From a checkpoint of a small image captioner.
Model: 7.45M parameters, encoder arch mobilenet_v2, decoder width 256, decoder norm rmsnorm.
Training: 7900 steps, batches of 96.
Data: trained on photos with spoken descriptions (Open Images, Localized Narratives), 203450 training examples, 3.7 epochs.
Rows from block 2 of the text decoder, named by matrix and row number. Rows with one number belong to one neuron. Each number is 128 + 32 x the weight over its row's rms, rounded and kept within 0 to 255. All counts start at 0. After the name is the row's rms in percent of the matrix's.
# fc1: MLP up (decoder.blocks.2.mlp.fc1.weight, 512x256), inputs 192-255
# fc2: MLP down (decoder.blocks.2.mlp.fc2.weight, 256x512, transposed), outputs 192-255
fc1.328 105 [140 127 101 138 176 159  97 107 128 139 169 114 114 214 122 109  45 135 144 146 146 120 155 102  99 156 102 134 105 140 123 193 167 170  52 130 173  91 153 132 143 119 117 129 141  81  36 168 185 106 101 139 128 135 167 152  71 149 140 171 119 120  82 147]
fc2.328 106 [ 91 169  99 129  68 110 128 154  86  67  76 145 126 123 121 137 178 101 140 148  94 155  98 118 155 167  83 112 133 122 153 109 116 116 122 176 121  79 149 139 164 130 101 140 187 175 147 124 143 133  71  85  70 113 116 102 140 130 144  85 105 117 142 124]
fc1.329 096 [157 117  91 127  91 115 110 112  82 125 182  97 130 163 104  97 228  61 171 151  53 156 155  78 146 178 172 112 139 147 162 145  99  91 147 148 106 141  99 123 171  90 135  82 110 123 159  98 186  79 102  90  98 149 147 110 109 179 111  94 157 172 144 179]
fc2.329 101 [144 101 111 185 179 206 180 140 126 143 157 144 111 102 159 143 139 110  89  98 148 130 123 127 167  87 139  85 116  95 122 118 126 153 130  77 100  73 148 113 122 172 133 125 187 139 136 148 132 188  91 191 157  99   9 171 139 160 127 143 155 199  92 118]
fc1.330 102 [140  46 115  41 125 140 177 119 131  98 179 111 112 167 135 171 159 176 116 206 153 163 136 146 118  67 135 119  90 106 162 141 160 119 125 157 162 108 128  84 134 104 169 145 181 115 140 117  65 124 169 121 110 116 101  65 135  99 154 149 141 117 137  47]
fc2.330 104 [124 144 140 170  90 129 168 138 146 119 156 139 153  89 109  81 141 106  87 120 103  92 121 150 136  83 154 108  52 141 107 142  95 125 132 132  76 114 109 141 149 125 162  87 105 105 122 146 116 116 167 139 173  80 161 114 141 121 148  92 126 168  31  56]
fc1.331 099 [158 135 130 190 161 148 101 155 113 133 120 180 133 179 160 174 157 121 115 116 131 109 160 116 124 116 123 174 118 179 132  96 126 129 145 146 152 108  99  84 140 133 122 149 145  94 191 147 156  69 146 146 122 126 130  91 185 131 150 129 191 112 156 107]
fc2.331 095 [120 132 122 133 115 113 152 159 154  85 111 143 236 143 139  53 102 138 109 147 127 110 160 120 160 150 129 139  74 125 145 147 134 140 167 124 122 144 108 178 118 146 197  85 180 184  40 105 164 139 151 173 134 104 146  86 163 137 126  99 139 120 200 159]
fc1.332 105 [ 86 134 158  99 106 111 155 153 136 181 137 103 127  83 143 107 104 106 210 149 165 132 126 177  68 133 106 162 116 115  59 159 127 112 106 137 160 116 184 128 129 108 214 156  94 132 138 119 164  67 134  93 128 119 105 145 137 146 165 156 128  53 119  83]
fc2.332 107 [137 130  86 115 166 157 180 122  60 153 129 188 197 137 123 158 100  91 163 182 169 161 105 101 116  50 168 102 114 170 156 108 108  58 112 115 143 140  22 110 118 110 137 120 140 128  97  63 132 175 114 120  77 162 168 113 125 128 172 141 130  96 108 112]
fc1.333 104 [127  66 116 121 169 126  55 123 123  87 139 171 179  58 143 124 103  66 134 124 137  73 115 163  97 106 116  90 101 157 106 108 142 159  38 100 148 126 192 129  74 138  97 142 120  82 102  52 150 144 205 139 171 120 139 110 162  69 181 121 115 129 144 173]
fc2.333 102 [151 149 126 133 146 166 106 125 143 184 116 132 156 158 176 123 141 122 104 142 161 134 117 133 160 193 137 128 138 115 140 151  80 143  81 191 114 142 120 116 175 105  94  51 181  17 158 179 106  89  51 139 102 119 106 147 131 105 136  88 115 143 144 118]
fc1.334 105 [ 97 119 110 146 183 137 100 139 122 136 154 119  92 155 149 163  97 130  90  87  98 109 128 126  82 116 100 154 155 108 104 150 105 105 156 117 117 113 197  96 133 153 201  92 161  69 137 139 128  52  68 116  89 124 129  93 147 157  64  88 159 134 100  87]
fc2.334 103 [132 101 149 138 137 108 108 125  91 154  93 152 131 121 174  93 115 152 178 130  93 111  88 112  89 101 154 124  82  90 147  71 118 118 107 115 151 124  88 101 111 157 187 163 158 113 107  67 162  92 136 181 158 105 174 111  83  72 191 113 150 103 163 123]
fc1.335 103 [160 102  95 114 110 121 159 121 128 138  93 155  81 147 122 115 136 140  93 132 108 103 120 169 121 118 172 110  98 132 127 205 151  82 142 160 110 154  18 146 134 104 176 167 104 148  99 122  80 114 136 158 173 105 132  85 126 127 147 110 183 160 143 139]
fc2.335 101 [ 98 127 143 164  86 100 140 154 152 125 116 135 180 109 114 125 124  68 126 122  88  93 122 115 136  97 128 130 108 122 122 142 135 135 105 110 141  87 130 133 162 129  58 125 151 119 171 149  81  99 130 198 137 148  94  87 163 107 128 113 128 123 128 124]
fc1.336 088 [114  47 107  75 139 135 125  72  76 190 121 184 167 146  86 130 171 101 113 161 158 131 102 161 125 102 137  79 133  73 151 142 185  85 131 109 121 135 134 108 149 115 139 147 130 188 183 146 135 104 127 175 181 221 138 123 130 101 118 142 132 142 108 113]
fc2.336 092 [155 134 137 154 131 143  68 149 145 173 123  75 165 163  95  99  55 155 166 145 154 149  96 143 101  58 142  90  65  65  21  81  97 154 108 103 100  89 106 128 114 117 150 102 173 155 111  91  85 103 154  89  61 102 104  62 121 107 145  79 161 132 173  84]
fc1.337 090 [109 164  91 117 141 109 129 170 133 133 104 137 182 133  86 175 105 176 176  84 212 138 101  95 152  99 143 138  79 136 173 154 112  67 134  90 106  82 136  79 136 216 135 161 111 110 206 159 149 159 114 108  71 121 165 188 149 140 120  95 148 164 156  95]
fc2.337 092 [110 163  37 106 111 108  81  74 136 115 115 128 117 129 185 187 122 122 161 104 111 190 160 137 110 159 128 161 174 118 137  99 156  91  94 153 120 171 108 130 169 146 125  78  86 134 123 145 139 113 155 135 146 120  79 137 113 121 130 105 150 141 200 100]
fc1.338 101 [ 87  68 130 120 118 113  98 129 140 146  77 133 147  56 102 149 116 143 141  96 135 143  99 178 112 103 132 107 160 149 123  77 117 142 120 177 105 163 166 117 221 169  99 126 140 122 127  72 110  89 148 157 162  68 151  97 144 178  82 136 180  87 107 105]
fc2.338 095 [177  83 123  93  85 160 132  74 104 133  53 122 180 107  98  92 165 109 166 134  95  97 203 107 125 181 123  98  80 162  62 118  64 178 166  90  81 123 115 130 116 170 148 107  76 119 159  97  72 121  89 112  83 130 101 139 173  84  93 169  80 129 130  82]
fc1.339 100 [138 134 126 164 138 118 145 127 135 180 135 139  99  93 146 152 132 106 117 180 126 123  84 123 118  82  98 169 115 120 129  96 117 135 191  84  62 118 144 124  98 187  93 183 131 196 183 135 121  63 144 123 135 102 110 117  97 108 147 102 132 111 109 144]
fc2.339 096 [ 99 133 154 159 139 166  77 139  74 100 144 144  91 168  46 147  88 139  92 142 123 162  69 162  79 114 133 113 110 121 150 192 148 158 116 139 192 215 106 107  83 140 154 101 116 125  57 115 130 125 115 104 148 162 129 104 153  88 117 138 121  57  93 155]
fc1.340 101 [127 184 139 179 124 111 113 122 180 144 159 159  83  64 160 134 126 131 163 159 104  83 157 209 119 119  79 149  26 193 124 155 147 117 119 163 149 109 156  96 116  92 123 108 138  94 137 131 140 109 144 100 129 139  79  71 152 118  83 114 183 148 109 148]
fc2.340 098 [171 135 121  84 126 145 131 137 151 165  70 138 115 145 139 112 138 120  80 100 134 155 121 168  85 142  65 139  79 100 186 107 125 113 124 182 176 179 136 125 148 160 140 118 130 154  44  95 106 116  82 138 157 123 158 155 164  74 119 149  53 164 146 155]
fc1.341 095 [106 156  93 140 116 176  89 140  92 167 109 130 137 159 101  54 126 195 196  71 131 194 142 152 139 168 157 143 131 179 142 152 136  99 114 126 149 134 136  93 140 106 113 100 112 142 164  76 117  75 139 146 124 114 137 159 135  77 159 157 160 174 126 140]
fc2.341 090 [153 159 146  97  84 126 103 195 178  54 137 143 103 124 149 129 119 128 114 102 164 145 113 119  54 155 156 101 168 135 172 207 149  89 153 122 121 133 149 157 151 173 205 146 117 134 169 127  79 132  88 113 148 137 173 128 135 103  76  81  31 135 159 105]
fc1.342 100 [ 73 124 125 162 149 107 125  95 118 180  84 146 109 126 145  82 127  87 113 130 104 209 137 136 127 103 180 138 167 141  92 111 167 135 135 155 116 116 158 155  84 129 152 150 146 128  87  43 168 178 142  81 151 100  62 131 145 175 111 143  51 155 132 152]
fc2.342 107 [123 192 176 170 147  87 160 186 191 110 175  98 151 207 144  98 135 104 140 121 111 102 214 135 158  86 160 132  85 177 140  68 143 154  93 121 141 137  87 146  84 155 145 130 142 150  84 137 114  91 129 147  47 150 119 139 164 191 154  99 107 111 109 125]
fc1.343 100 [ 80  73 103 130 111  98 161 108 137  86 100 129  92 157 181 112 123  87 137 148 142 101  88 126 149 116 138 117 142 123 179  92 142 126  93  80 128 172 167 137  73 193 145 131 163 134 138 103 121 178 159 203 171 206 124 171 144 119 125 195 144 154 165 100]
fc2.343 101 [137 109 112 135 147 145  66 113 148 129 144 131  91 105 100  82 121  62 129 116 132 112 134  96 146 127  55 162 153 109 108  97 144  68 108 121 126 217 124 141 161 123  42 153 143 128 197  70 120 138 134  79 146 114 157 124 186 118 139 164 138  64 139  68]
fc1.344 101 [182  79  77 138 139 108 138 134 100 109  98 152 145 172 115 157 114 127 102 151 128 106  98  56 112 119 109  48 132 166 148 135  86 132 184 187 176  68 143 127 131  60 122  67 154  96 129 167  76 116 170 137  99 200 115  78 204 158 136 187 126 139 157 113]
fc2.344 104 [126 169 116  86  96 136 109  85 172 147 181 158  74 102 152 140 100 156 166 132 120 176 150 131 112 117  88 182 110 132 101 105  89 120  91 144 106 131  54 100  91 160 167 136  77 146 146 113 125 134 191 131 174 132 162 134 153 122 168 107  56 127 112  98]
fc1.345 109 [148 159  98 170 136 121 108 139 116  82 101 202 105 162  94 149 130 102 102 163 133 153 131 136 110 141 121 167 150  92 143  91 160  98 126 129 115 114 123  86  99 142 134 121 135 108 137 119 104 166 112 139 116  70 149 113 144 147 136 137 136 128  82 135]
fc2.345 104 [138 108 161 150 147 184 152  91 130 165 182 143 106 117 181 147 141 107 150 118 154 133 127 106 166 177  87  86 110 105 149 135 115 126 149 113 130  83 160 132 100 150 154 111 101  62  75 144 128 110 155  56 115 195 126 151 114 149 126 125 180 146 149 196]
fc1.346 092 [173  84 116  85  63 121 126 109 104 126 170  56 186 101 107 107 133  83 142 186  77  89 169 203 161 139 142 141 150  71 140 125 115  99 158 153 127 131 100  67 154 132  99 128 173 126 102 163  87 135 193 197  77 102 177 141 144  99  99  84 112 135 163 104]
fc2.346 094 [172 148 143 108 140 114 158 208 110 121  67 122 115 102 167  92 130 109 130 116  93 106 126  94 136 130 101 138 161 104  81 109 142 114  81 111 173 128 169 127  97 127 125 183 167 119 204 145 139 100 119  99 139 129  79 109 120  97 153 144 148 125 108  85]
fc1.347 102 [129 133 105 134 116  82 180 135 147 118 133 100 119 106 114 152 155 130 161 123 164 150 189 135 121 182 162  87 106  73 142 177 118 198 100  88 123 135 148 144 121 109 137  94 100  59 103 112 120 136 157 146 175 128 128  89 102 128 142 131 143 144 158  73]
fc2.347 104 [139 104 161  99 174 132 130 162 177 139  68 134  92  95 146 105  84  72  97 164  95  78 145 161 110 143  65 153 158  64 145 105 113 106 135 155 115 152  63 144 115 138 123 167 141 138 161  88  91 165  73 130 102  98 113 130  82 126 117 114 189 111 110 133]
fc1.348 099 [165  96 145 162 138  73 185 166 122  84 152 138 155 180 133 131 109 123 151 182 100  92 110 162 130 122  91  79 148 113  80 171 156 111 115 174 151 190 191 105 103 165 147 127 136 131 124 184 110 137 127 100 159 127 104 149 121 166 110  78 111 144 103 123]
fc2.348 107 [110 126 133  81 133 173 133  64 160 110  91 140 130 155 114 103 169 162  40 124 181  92 174 126 149 137 100 161 152 113 141 116 156 170 182 168 120 166 168 154  98  57 146 168 141 128 118  83 104 103 129 128 128  99 146 114 145 141 169  66 102 200 112 123]
fc1.349 099 [137 145  39 127 138 165 139 194  75  78 133  93 135 114 118 140 122  76 123 149 141 105 101 106 111 151 163 149 103 138 121 101 140  71 195 127  87 199 201 157 106 109 197 109 112 190  79  91 152 155 140 123  94 118 179 161 128 130  99  87 169 130 104 152]
fc2.349 107 [120 139 139 117 145 199 136 161 198 148 117 138  64 150 119 132 116 148 142 181 186 142 190 138 136  77 115 118 122 124 149 182 221  77 119 111 130 103 104 101 129 112 136 115  83 105 174 145 150 102 123  95 176 174 112 104  91 121 187 144 128 137 130 114]
fc1.350 090 [153 123 151  93 162 185 119  88  73 149 111 170 131 129  88 157  78  96 112 180  84  86 100 132 123 156 124 185 165 132 122  97 170 157  63 153  82 140 126 132  75 110 175 116 131 129 181 149 141 117 104 117 188 150 140 118 103 136 147 127  75 147 129 146]
fc2.350 100 [173 110 148  77 122  82 108  94 108 112 144 120  88 183 118  97  85 103 120 123 152 137 198 128 140 157 147 136 143 114  62 119 113 135 143  32 155 151 186 112 164 119 128 145 117 136 169 161 148  87 154 112 152 165 115 174 124 112 129 114 153 136  84 176]
fc1.351 098 [159  98 130 176 100 109 128  84 146 105 121 134 130 131  79 108 126 126 115 134 181 146 121 191 125  72  74 102 151 113  71  79 145 134 108 128 151 137 111 156 149 151 158 101 116 130 106 123 146  81 114 118 123  85  99  87 125 125 132 172 173 109 131 124]
fc2.351 102 [134 125 128 141 112 100 101 165 134 105  89  73 113 140  86 134 126 160  67 104 152 170 177 196  95 156 135 102 123 134 108 181 143 148 149 125  46 112 105 119  55 123 118 117 160 141 115 106 110 154 137 113 117 171 155  91 144 161 149 202  69 108  92  90]
fc1.352 096 [150 106 131 129 102  97 171 198 150 132  97 105 108 125 130 163 124 145 128 110 127 130 152 134 132 162 141 131 197  98 119 121 103 159 155 148 195 149 130 129  59  78 138  83  81  56 123 144  49 174 153 169 147  93  76 128 128 129 137 137 136 159 120  84]
fc2.352 097 [191 157 137 183  96 102 105 156 151  34 104 170 178  99 104 124 158 111 177 137  82 165 131 110 181 124 111 110 146 159 142 170 120 190 118 104 116 108  90 148 161 158  77 140 145 101  68 120 132 170  95 159 144  88 131 184 160  84 104 128 133 136 129  87]
fc1.353 102 [164  40  76 127 174 161  93  46 141 206 149 143 151  92 171  87 145 120 120 114  98 139 174 172 157  25 138 126 128  54 117 108 115 145 106 149  91 147 129 144 137 179 188  85  88 164 171 118 130 172 159 153 130 107 100 185 118  89 164 162 169 122 162 127]
fc2.353 103 [136 156 127 151 132  98 187 130 160  85 155 104 226 116 137 163 149  93 130 138 129 143 141 121 163 111 174 199 178 184 110 100  91 128 145  72 163 131 149  88 114 162 117 119 120 136 101  74 145 127 125 128  55 132 123 151 113 111  64 124 188  89 164  93]
fc1.354 097 [109  86 110  89 112 140  57 157 107 101 139 145 140 132 165  88 147 136 163 108 108  97 143 108 130 146 180 164 200 140  60 100  68 122 155 107 126 145 113 118 149 121 107  85 120 149 115 173  83 111  74 129 124  88 139 128 111 132 173 128 160 176 121 118]
fc2.354 097 [166 223 133 116 146  86 187 116 143 128 116  93 137 146 132 123 143 121  80 135  36 110 159 129  85 157 102 161 161 116  98 157 111 112 124 183 116 132  94 132 137  94 166 106  66 100 146  90 136  80 157 163 112 159  90 149 159 108  79  80 125 142 109 173]
fc1.355 101 [160 149 141 104 158  57 175 130  95 147 141 100 169 143 112  99 109 110 143 156 138  96 101 142  79 153  88  98 159 150 103 121  91 139 143 178 144 121 145 156 138 132 129 175 142 170 137 190 125  90 140 150 181 128 165 114 125  86 106 139  95 117 153 107]
fc2.355 102 [123 132 132 103 135 146 126 113 133 111 169  98 104 147  70 127 170  80 143 141 133 113 109 168 159  84 107  98 123 141 156 139  91 154  89  94  89  99  87 127 148 140  97 119 149 126 146 100 105 139 180 116 128 119 144  76 129 169 207  97 174 161 133 165]
fc1.356 098 [157 136 140 160  86 136 128 153 108  76 155 152 148  61  65 123 122 142 193 157 128 155 142  73 101 158 122 161 107 119 140 142 120 139 131  98  80 132 150 125  71  82 115  31  76 105 137 161 160 126 158 128 148 170 149 120 115  95 126 132 103 153 124  78]
fc2.356 105 [175 107 107 133 113 142  66 152 144 185 161 155 146  88 160  39 134  99 138  62  96 132 166 133 201 115  98 104 155 130 143 134 151 189 202  95 160  63  46 106 133  90  68 124  52 135 135 120  85  81 131 100 135  98 114 200 188 142  99 220 151 106 150 103]
fc1.357 109 [140 140 105  99  89 117 151  80 164 159 176 154 121  60 164 132 142 123  88 144 162  65 141 102 117 198 143  71 139 120 116 135 124 131 153 105 120 107 116 141 173 187  97 106  54  43 176  79  86 130  86  86 169 148  92 126 103 121 150  86 103  96 137 147]
fc2.357 107 [100  85 149 181 116 157 122 142 158 136  98  96 139 160 121 118 170 147 129 106 190 117 129 195 121  88  96 198 133  93 101 125 130 104 170 203  49  94 136 120 111 120 144 145 118 153 156 142 130 136 111 179  94  58 124 111 156 158  77  72 107 193  81 161]
fc1.358 098 [142 111 143 122 121 142  90 131 133 111  91 171 147 102 130  66 142  79 130 171 140  75  98 128 133 122 144 124 138 139 158  88  95 121 140  95 102 196 105 151 152 135 149  99 187 140 112  93 110 147 108  67  93 159  85  95  94 165 104  78 183 102 160 131]
fc2.358 102 [ 91  50 113 118 100 156 115 135 167  99 165 102 104 132 161 177 101  85  81 154 114 113 204 192 121 124 141  89  78 161 175  92 152 109 119  92 144 165 106 190  86  80 159 174 113 108 143 133 163 180  84 105  40 109  81 129  85 157 108 113 139 112 169  92]
fc1.359 096 [113 172 112 128 143 157 128  99 133  96 116 161 184 143 145 176 133 123  97 201 172  56 117  95 108 103 159 155 179 156 135  86 106 160 146 124 122 151 111 171 101 231 140 167 102 101 111 127  60 187 131 132 137 104 154 155 156  66 129 133  96 128  78 185]
fc2.359 090 [131  98 101 114 180 132 161 123 133  86 140 126 112 148  96  95 125 151 159 113 107 160 119 127  39 146  76 100 108 141 107  97 113 138 121 178 125 188  56  88 104 148 112 126 142 128 182  47  83  92 217 118 157 132 120 127 149 130 181 120 142  86 128 139]
fc1.360 097 [155 109 135  88 117 120  88 123  92 101 104 136 108 155 134 157 114 169 166  76  96 139 138 145 112 164 181 100  90 135 104 125 102 139  29 111 126 140 129  75 112  99 129 144 180 141 154 182 114  88 150 161 154 119  78  98  66 125 115  73 124 134 177 121]
fc2.360 095 [132 104 134 139 111 117 118 115  92 132 133  69 166 153  84 135 115  72  96 147 101  90 128 144 122 122 132 147 123 165 106 155 165 152 163 149  85 119 148  62 112  93 151 145 100 129 136 141  98 166 155 128 187 134 183 151 101 119 160 121 151 126 111 125]
fc1.361 100 [123 116 152 132 160 165 158 175 160  97 128 145 103 142 183 136 122 134 139 105  88 135  87 149 123 130  99  95 141  83 128 133 143 141  78 130 122  91  72 134 132 117  84 152  91 124 134 111 191 150  84 136 130  98 106 111 153 136 142 126 109 143  29 119]
fc2.361 093 [100 119 146 129 155 124 128 115 120 131 115 119 193 127  90 107  95 162  99 127 151 110 153 104  55 140 174 102  82 143 178 122 128 123 117  71 110 161 120 136 122 176 141 154 127 132 143 100  86 160 149  78 150 114  90 125 107 143 155  65 155 189 130 121]
fc1.362 099 [177  80  93  97 133 113 118 107 106  99 127 126 201 106 131 130  91  97  87 120  57  91 145  84 172 162 142 121 144 120 156  56 171 145 156 121 125  86 137 132 143 138 153  79 140 125 115 139 108 114  75 106 137 107 113 103 140 108 131 156 117 159 100 174]
fc2.362 092 [148 152 200 150 117 111 101 151 119  93 150 126 122 124 137 162 132 152 180 189 111 129 106 152 108 103  86 155 180  87 185 145 129 132 177 109 131 150  96  96 143 153 126 155 145 147 121 130 157 124 148 150 129 115 116  90 180 116 107 142 107 115 144 100]
fc1.363 107 [126 109 132 143 151 109 133 145 116 125 105 148 154 125 130 136 113 121 108  83 167 145  89 141  89 135 117 144 114 172 101 179 167 178 154 118 108 119 183 122 117  91 152 129 103  47  63 177 125  75 150  97 120 157 169 121 108 146  97 126 164  67 133 120]
fc2.363 100 [138 161 183 146  90 143 159  38 138 102 131 192 101 156 144 166 156 145 110 106 103 116 146 102 103 119  97 161 133 171 173 141 117 154  77  72 144 109 116  86  63  74 123 171 143 155 138 118  97  99 187 164 146  89 212 154  74 162 154 142 125 110 156 154]
fc1.364 102 [106  73  71 140 183 154 150  73  67 139 163 147  98 133 119 153 196 129 114 115 197  72 100 112  96 107 201 101 164  81 133  98 163 140 137 157 248 133 108 136  68 119 113 133  97 127 134 114 145 138 146 127 124 190 142  76 110  71 100 173 113 171 160 112]
fc2.364 101 [123 181 135 144 118  77  76 117 115 122 192 110 114 147 111 104  88 108 118 113  81 123 166 156 125 128 159 134  62 169 111  65  87 191 158 191 125  91  84 125  76 131 128 135  77 138 117 171 188  95 115 153 184 105 144 112 129 136 116  65  90 149 146 136]
fc1.365 097 [120 126  56 100 123 132 183 125 142 141 134 137 122 130 150  92 121 108 184 138 161 100 127 130 162 168 146 155 140 109 186 131 146 139 100 172 144 169 179 156 139  95 153 153 171 171 101 157 107 113  91 156 109 162 116 110 114 151 116 131  96  80 125 136]
fc2.365 094 [102 174 119 138 137  95 103 132  98 155  95  84 118 146 110 141 147 131 168 100 143  94 147  98 132 149  96 154 189  94 131 171 122 158 133  83 174 145 138 131 160 141 148 169 164 179  83 114 153 125 138 124 154 135 131  96  67 197 118 140 157 123 167 120]
fc1.366 098 [ 91 161 113 193 110 130  97 132 191 117 109 123  63 154 163 146 185 105 199 126  55 149 101 182 152  89 117  93  66 148 143 174 183 115  41  80 108 137 198 143 144 167 132 127 167 117 153 127 120 137 109  98  74 111  87  94  69 167  77  99 115 137 137 113]
fc2.366 093 [124 156 127 110  67  91 107 119 130 157 160 114 123 143 119 194 132 135 146 120 134 119 112 102  84  70  91 105  88 140 132  97 120 161 132 158 146 119 132 120 161  92 177 155 108 146  72 141 110 134  98 118 114 145  40 128 110 141 113 157 129 139 151 118]
fc1.367 095 [177 102  88 187 163  91 145  84 131 129 109  74 126 187  68 119 138 117  96  83  92  96 138 155  87 137 176 126 158 103 142 158  63 128 134 173  83 171 104 160 208 153 171 116 134 125 108 133 117 131  78 110 160 109 106 147  99 136 131 106 135 149 103 180]
fc2.367 094 [132 138 128 119 103 148  79 151 145 136 123  82 124  70 126 161 136 131 182 116 138 128 160  66  43  86 124 150 102 133  99 107 106 124  75 119 139 114 135 220 105 142  53  87 161 189 127 143  92 106 158  82 168 162 155 138 111 147 151  93 106 150  97  82]
fc1.368 111 [ 53 134 127 143 125 120 126 132 130 181 114 148 112 201 107  38 168 177 139 139 120 111 123 131  38 146  98  82 143 180 101 149 120 108 218 109 114 164 168 114 160 148 125 112  57 110 111 112 113 162 123 195 143  68 148 122 120 190 168 189 136  91 146  98]
fc2.368 113 [ 99 133 117 146 155 157 139 125 169 198  87 141 181 127 144 131 149 135 175 153  85 185 117 152 138  85  99 114 171 132 111 164 175 166 133 150 175  87  98  95  61 167 141 129 185 120  87 149 165 137 131 179 140 133 125 127 157  94  95  94 169  97 161 136]
fc1.369 100 [112 103 166 173 115 134 104 175 145 153 142 147 111 125 117 166 162  51 186 140 126  92 131 161  99 146  65 103 112 170 129 145 136 114 125 123  83 100 122 150 117 156 103 106 138 113 101 105 145 136 198 118 137 138 163 209 113 133 121 148 118 151 118  73]
fc2.369 104 [149  95 112 112 106 124  65 150 158 133 156  89 105  67  97 115 205  84  85 144  73 172 129  79 118 147 167 121 173 179 109 121 112 110 168 145 118 188  92 137  68 136 120  65 147 117 134 125 157  40 145 128  95 108 149  51 160 121 136 148 134  85 131  65]
fc1.370 107 [ 93 166 160 159 115  97 160 170 141 107 175 138 108 100  79 137 135 103 166 153 155 117 115  84  97 175 109 137  59 149 148 121 115 106 138 169  91 151 190 118  71 121  74  98  95 125 124 171  72  97 106  90 159 101  99 168 138 104 137 124 120 133 135  80]
fc2.370 106 [119 192  71  98 101 161  90  92 129  86 154 136 138  88 163  48 130  75 138 178 155 108 147 139  91 107 141 102 142 144 132  97 175 141  94 139  82 141 128 115 139 127 139 115 105 114 109  77 179  87  84 129 154 103  77 113 163 128  93  97 114 137 136 120]
fc1.371 098 [ 95 159  88 126 153 127  98 136  74 150 199 116 131 192  96  86  87  99 141 136 100 104  82 112 155 107 185 158  84 129 117 122  85 136 206 106 111 125 106 153 101 133  71  82 148 113 122  74 120  99 156  82 131  69  93 149 109 137  68  99 179  80  88 129]
fc2.371 100 [ 98 151 187  94 103 146 140  89 108 128 127 125 173 105  75 138 115 114 125 110 123 144 107 131  87 149 125 133 148  84  98 146 121 171 125 104 159 153 101 155 128 104 116 167 147 116 151 193  95 141  96 125 133 114 133 167  76 161 136 122 108 134 107 167]
fc1.372 106 [103  87  85  99 131 152 130 132 126 148  93 124 112 137 114 109 164 100 165 131 136 109  88 112  89 102 113 148 112 102 163 143  97 161 116 179  82 175 112  63 149  95 122 113 104 150 109 182  81 114 169 154 148  56 171 156 107 179 163 153 125 113 163 105]
fc2.372 106 [ 96 141 176 113 120 119 130 148 152 147 130 105 139 174  89 139 167 137 108 143 136 101 159 158 144 170  60 140 173 133  68  90 211 126  96 112 197 128 116 105  66 121 116 141 160 124 108 137 143 137 105 122 127 169 173 196 169 116  70  92 153  95  95 148]
fc1.373 099 [ 77 172 122 136 136 145 109 135  98 130 140 154 143 129 118 112  76 141 113 176 140 154 157 160 164 158  63 113 155 105 117 151 129 117 145 117 158 152  75 124 104  93 135 141  74 145 129  88 178 153 137 141 168  73 189 121  65 117 125 140 131  90 208  71]
fc2.373 103 [119 166 131 149 105 119 113 151  65 102 102 170  90  77  87  85 187 120 149 167 101 208 103 148 127 107 172 113 148 105 120  84 137 133 181 140 117 121 116 159 131 164 117 151 140  67 156 184  65 152 112 122 122 106  95 109 112 144 107 138 139 138 166 136]
fc1.374 104 [149 110 113 121 142 170 106  41 103 173  52 116 167  89 155 119 147 171 143 106 120 130 123 136 157  85 132  91 104  93 148 122 174 100 161 101 167  87 110 118 169 103 158 129 124 143  54 148 125 121 136 154 128  94 133  79 113 165 147 151 150 202 112 156]
fc2.374 103 [ 80 169 110  82 124 102 141  95 134 135 187  93 109 140  97 152 145  79 142 139 160 134  96  68 116 128  67 128  67 141 160 127 174 129 136 156 149 163 153 140 155  97 126 125 109 146 103 107 127 112 131 167  86 111 126 138 131 128 118 157  49 112 149 149]
fc1.375 098 [133 138 118  92 158 106 125 156 131 166  81 144 126 162 149 150 114 108  70 132 111 109 169 145 144 153 112 149 140 170 139 140 147 145 116 133 148 162 112  80 128 148 137 120 130 171 126 120  67 122 164 177 168 114  92 172 121  73  81 124 116 137 154  94]
fc2.375 101 [108 154 127 136 113 128 129 102 135 111 158 151  51  62 126  76 126 111 154  71  72 170 120 143 142 219  69  87 127 116 133 131 143 114 173 138 115  67 118 183 122 141 111  93 113 105 144  85 123  98 144 144 106  82 100 161 142 169 123 136  99  93  84 131]
fc1.376 106 [112  96 143 185 131 120 129 138 146 183 100 143  88 131  88 131 166  86  59 130 118 168 142  45 162  85 101 114 129 110  85 137  86  86 113 146 109  93 108 160 146 120 154  87 113 167 145 118 152 107 197 142 125 110 133 154  67 170 157  87  89 108 109 120]
fc2.376 104 [113 128 155 114 113  85 140 111 146  96 151  84  74 149 144 139  79 118  95 111 123  77  95 149 101 141 205  78  81 167  87 162 149 124 130 153  71 159 114 131 131 157 140 131 147 133 179  88 132 133  96  76 127 133 141 160  89 157 147 170 159  95 113  93]
fc1.377 103 [139 115 163 103  81 124 127 134 140 167 122  69 128 157 150 114 152 112 101 132 129 155  82  89 171 200 142  79 118 126 209 111 156 104 158  92 135 107  98 132 174  71 141 134 190 146 112 161 131 105 106 169 110 144 124 139 123 182 152 104  75 139 153  82]
fc2.377 099 [131  63  84  99 148  99 176 113 130 135 149 152 152  87 115 187 159 115 135 102  90 161 162 176 100 158 130 151 138 115  78  82 114 118 169 105 181 144  81 152 124  92 119  50 155 103 132 138 142 151 144 125 104 151 107  84 166 164 119  93  97 146  74 103]
fc1.378 092 [122 144  82 130 133 129 142 172  92  72 108  82 163 181 153  76 184  95 122 123 109  52 134 139 142 119 109 121 123 206  97  87 129 129 148 190 127 126 130 147 145 123 142 179 118 117  90 128 106 104 112 160 173 131 155 101 151 116 121 114  82 158 118 145]
fc2.378 091 [181 119 147 139  91  92 155 123 129 149 127 121  91 166 138 159  67  89 126 191  71 107 116 133 142 113 184  87 145 115 160 117 112 116  91 125 139 162 150 112 110 169 112 103  93  87  27 135 157  45 165  84 123  97 117 124 116 125 151 112 174 142 143 103]
fc1.379 101 [101 153  75 143  88 137 124 154 106  69  90  89  80 160 106 121 117 123 142 134 112  99 162 168  97 123 130 159  70 181 120  89 165 162 139 109 109 175 178  96 117 127 100  92  70 144 168 110 169 160 112 141 136 118 115 139 118 140 114 114 118 132 114 202]
fc2.379 104 [159 120 128 217 162 164 139 160 183 113 121 101 169 147 161 194 109 165 127 197 122 127 174 110 137  83  95 155 124  64  70 116 132 145 184 113 181  82 145  96 127 101 112 104 145 102 127 119 160 135 135 128 106  69 143 228  98 145 112 187 172 145 138 106]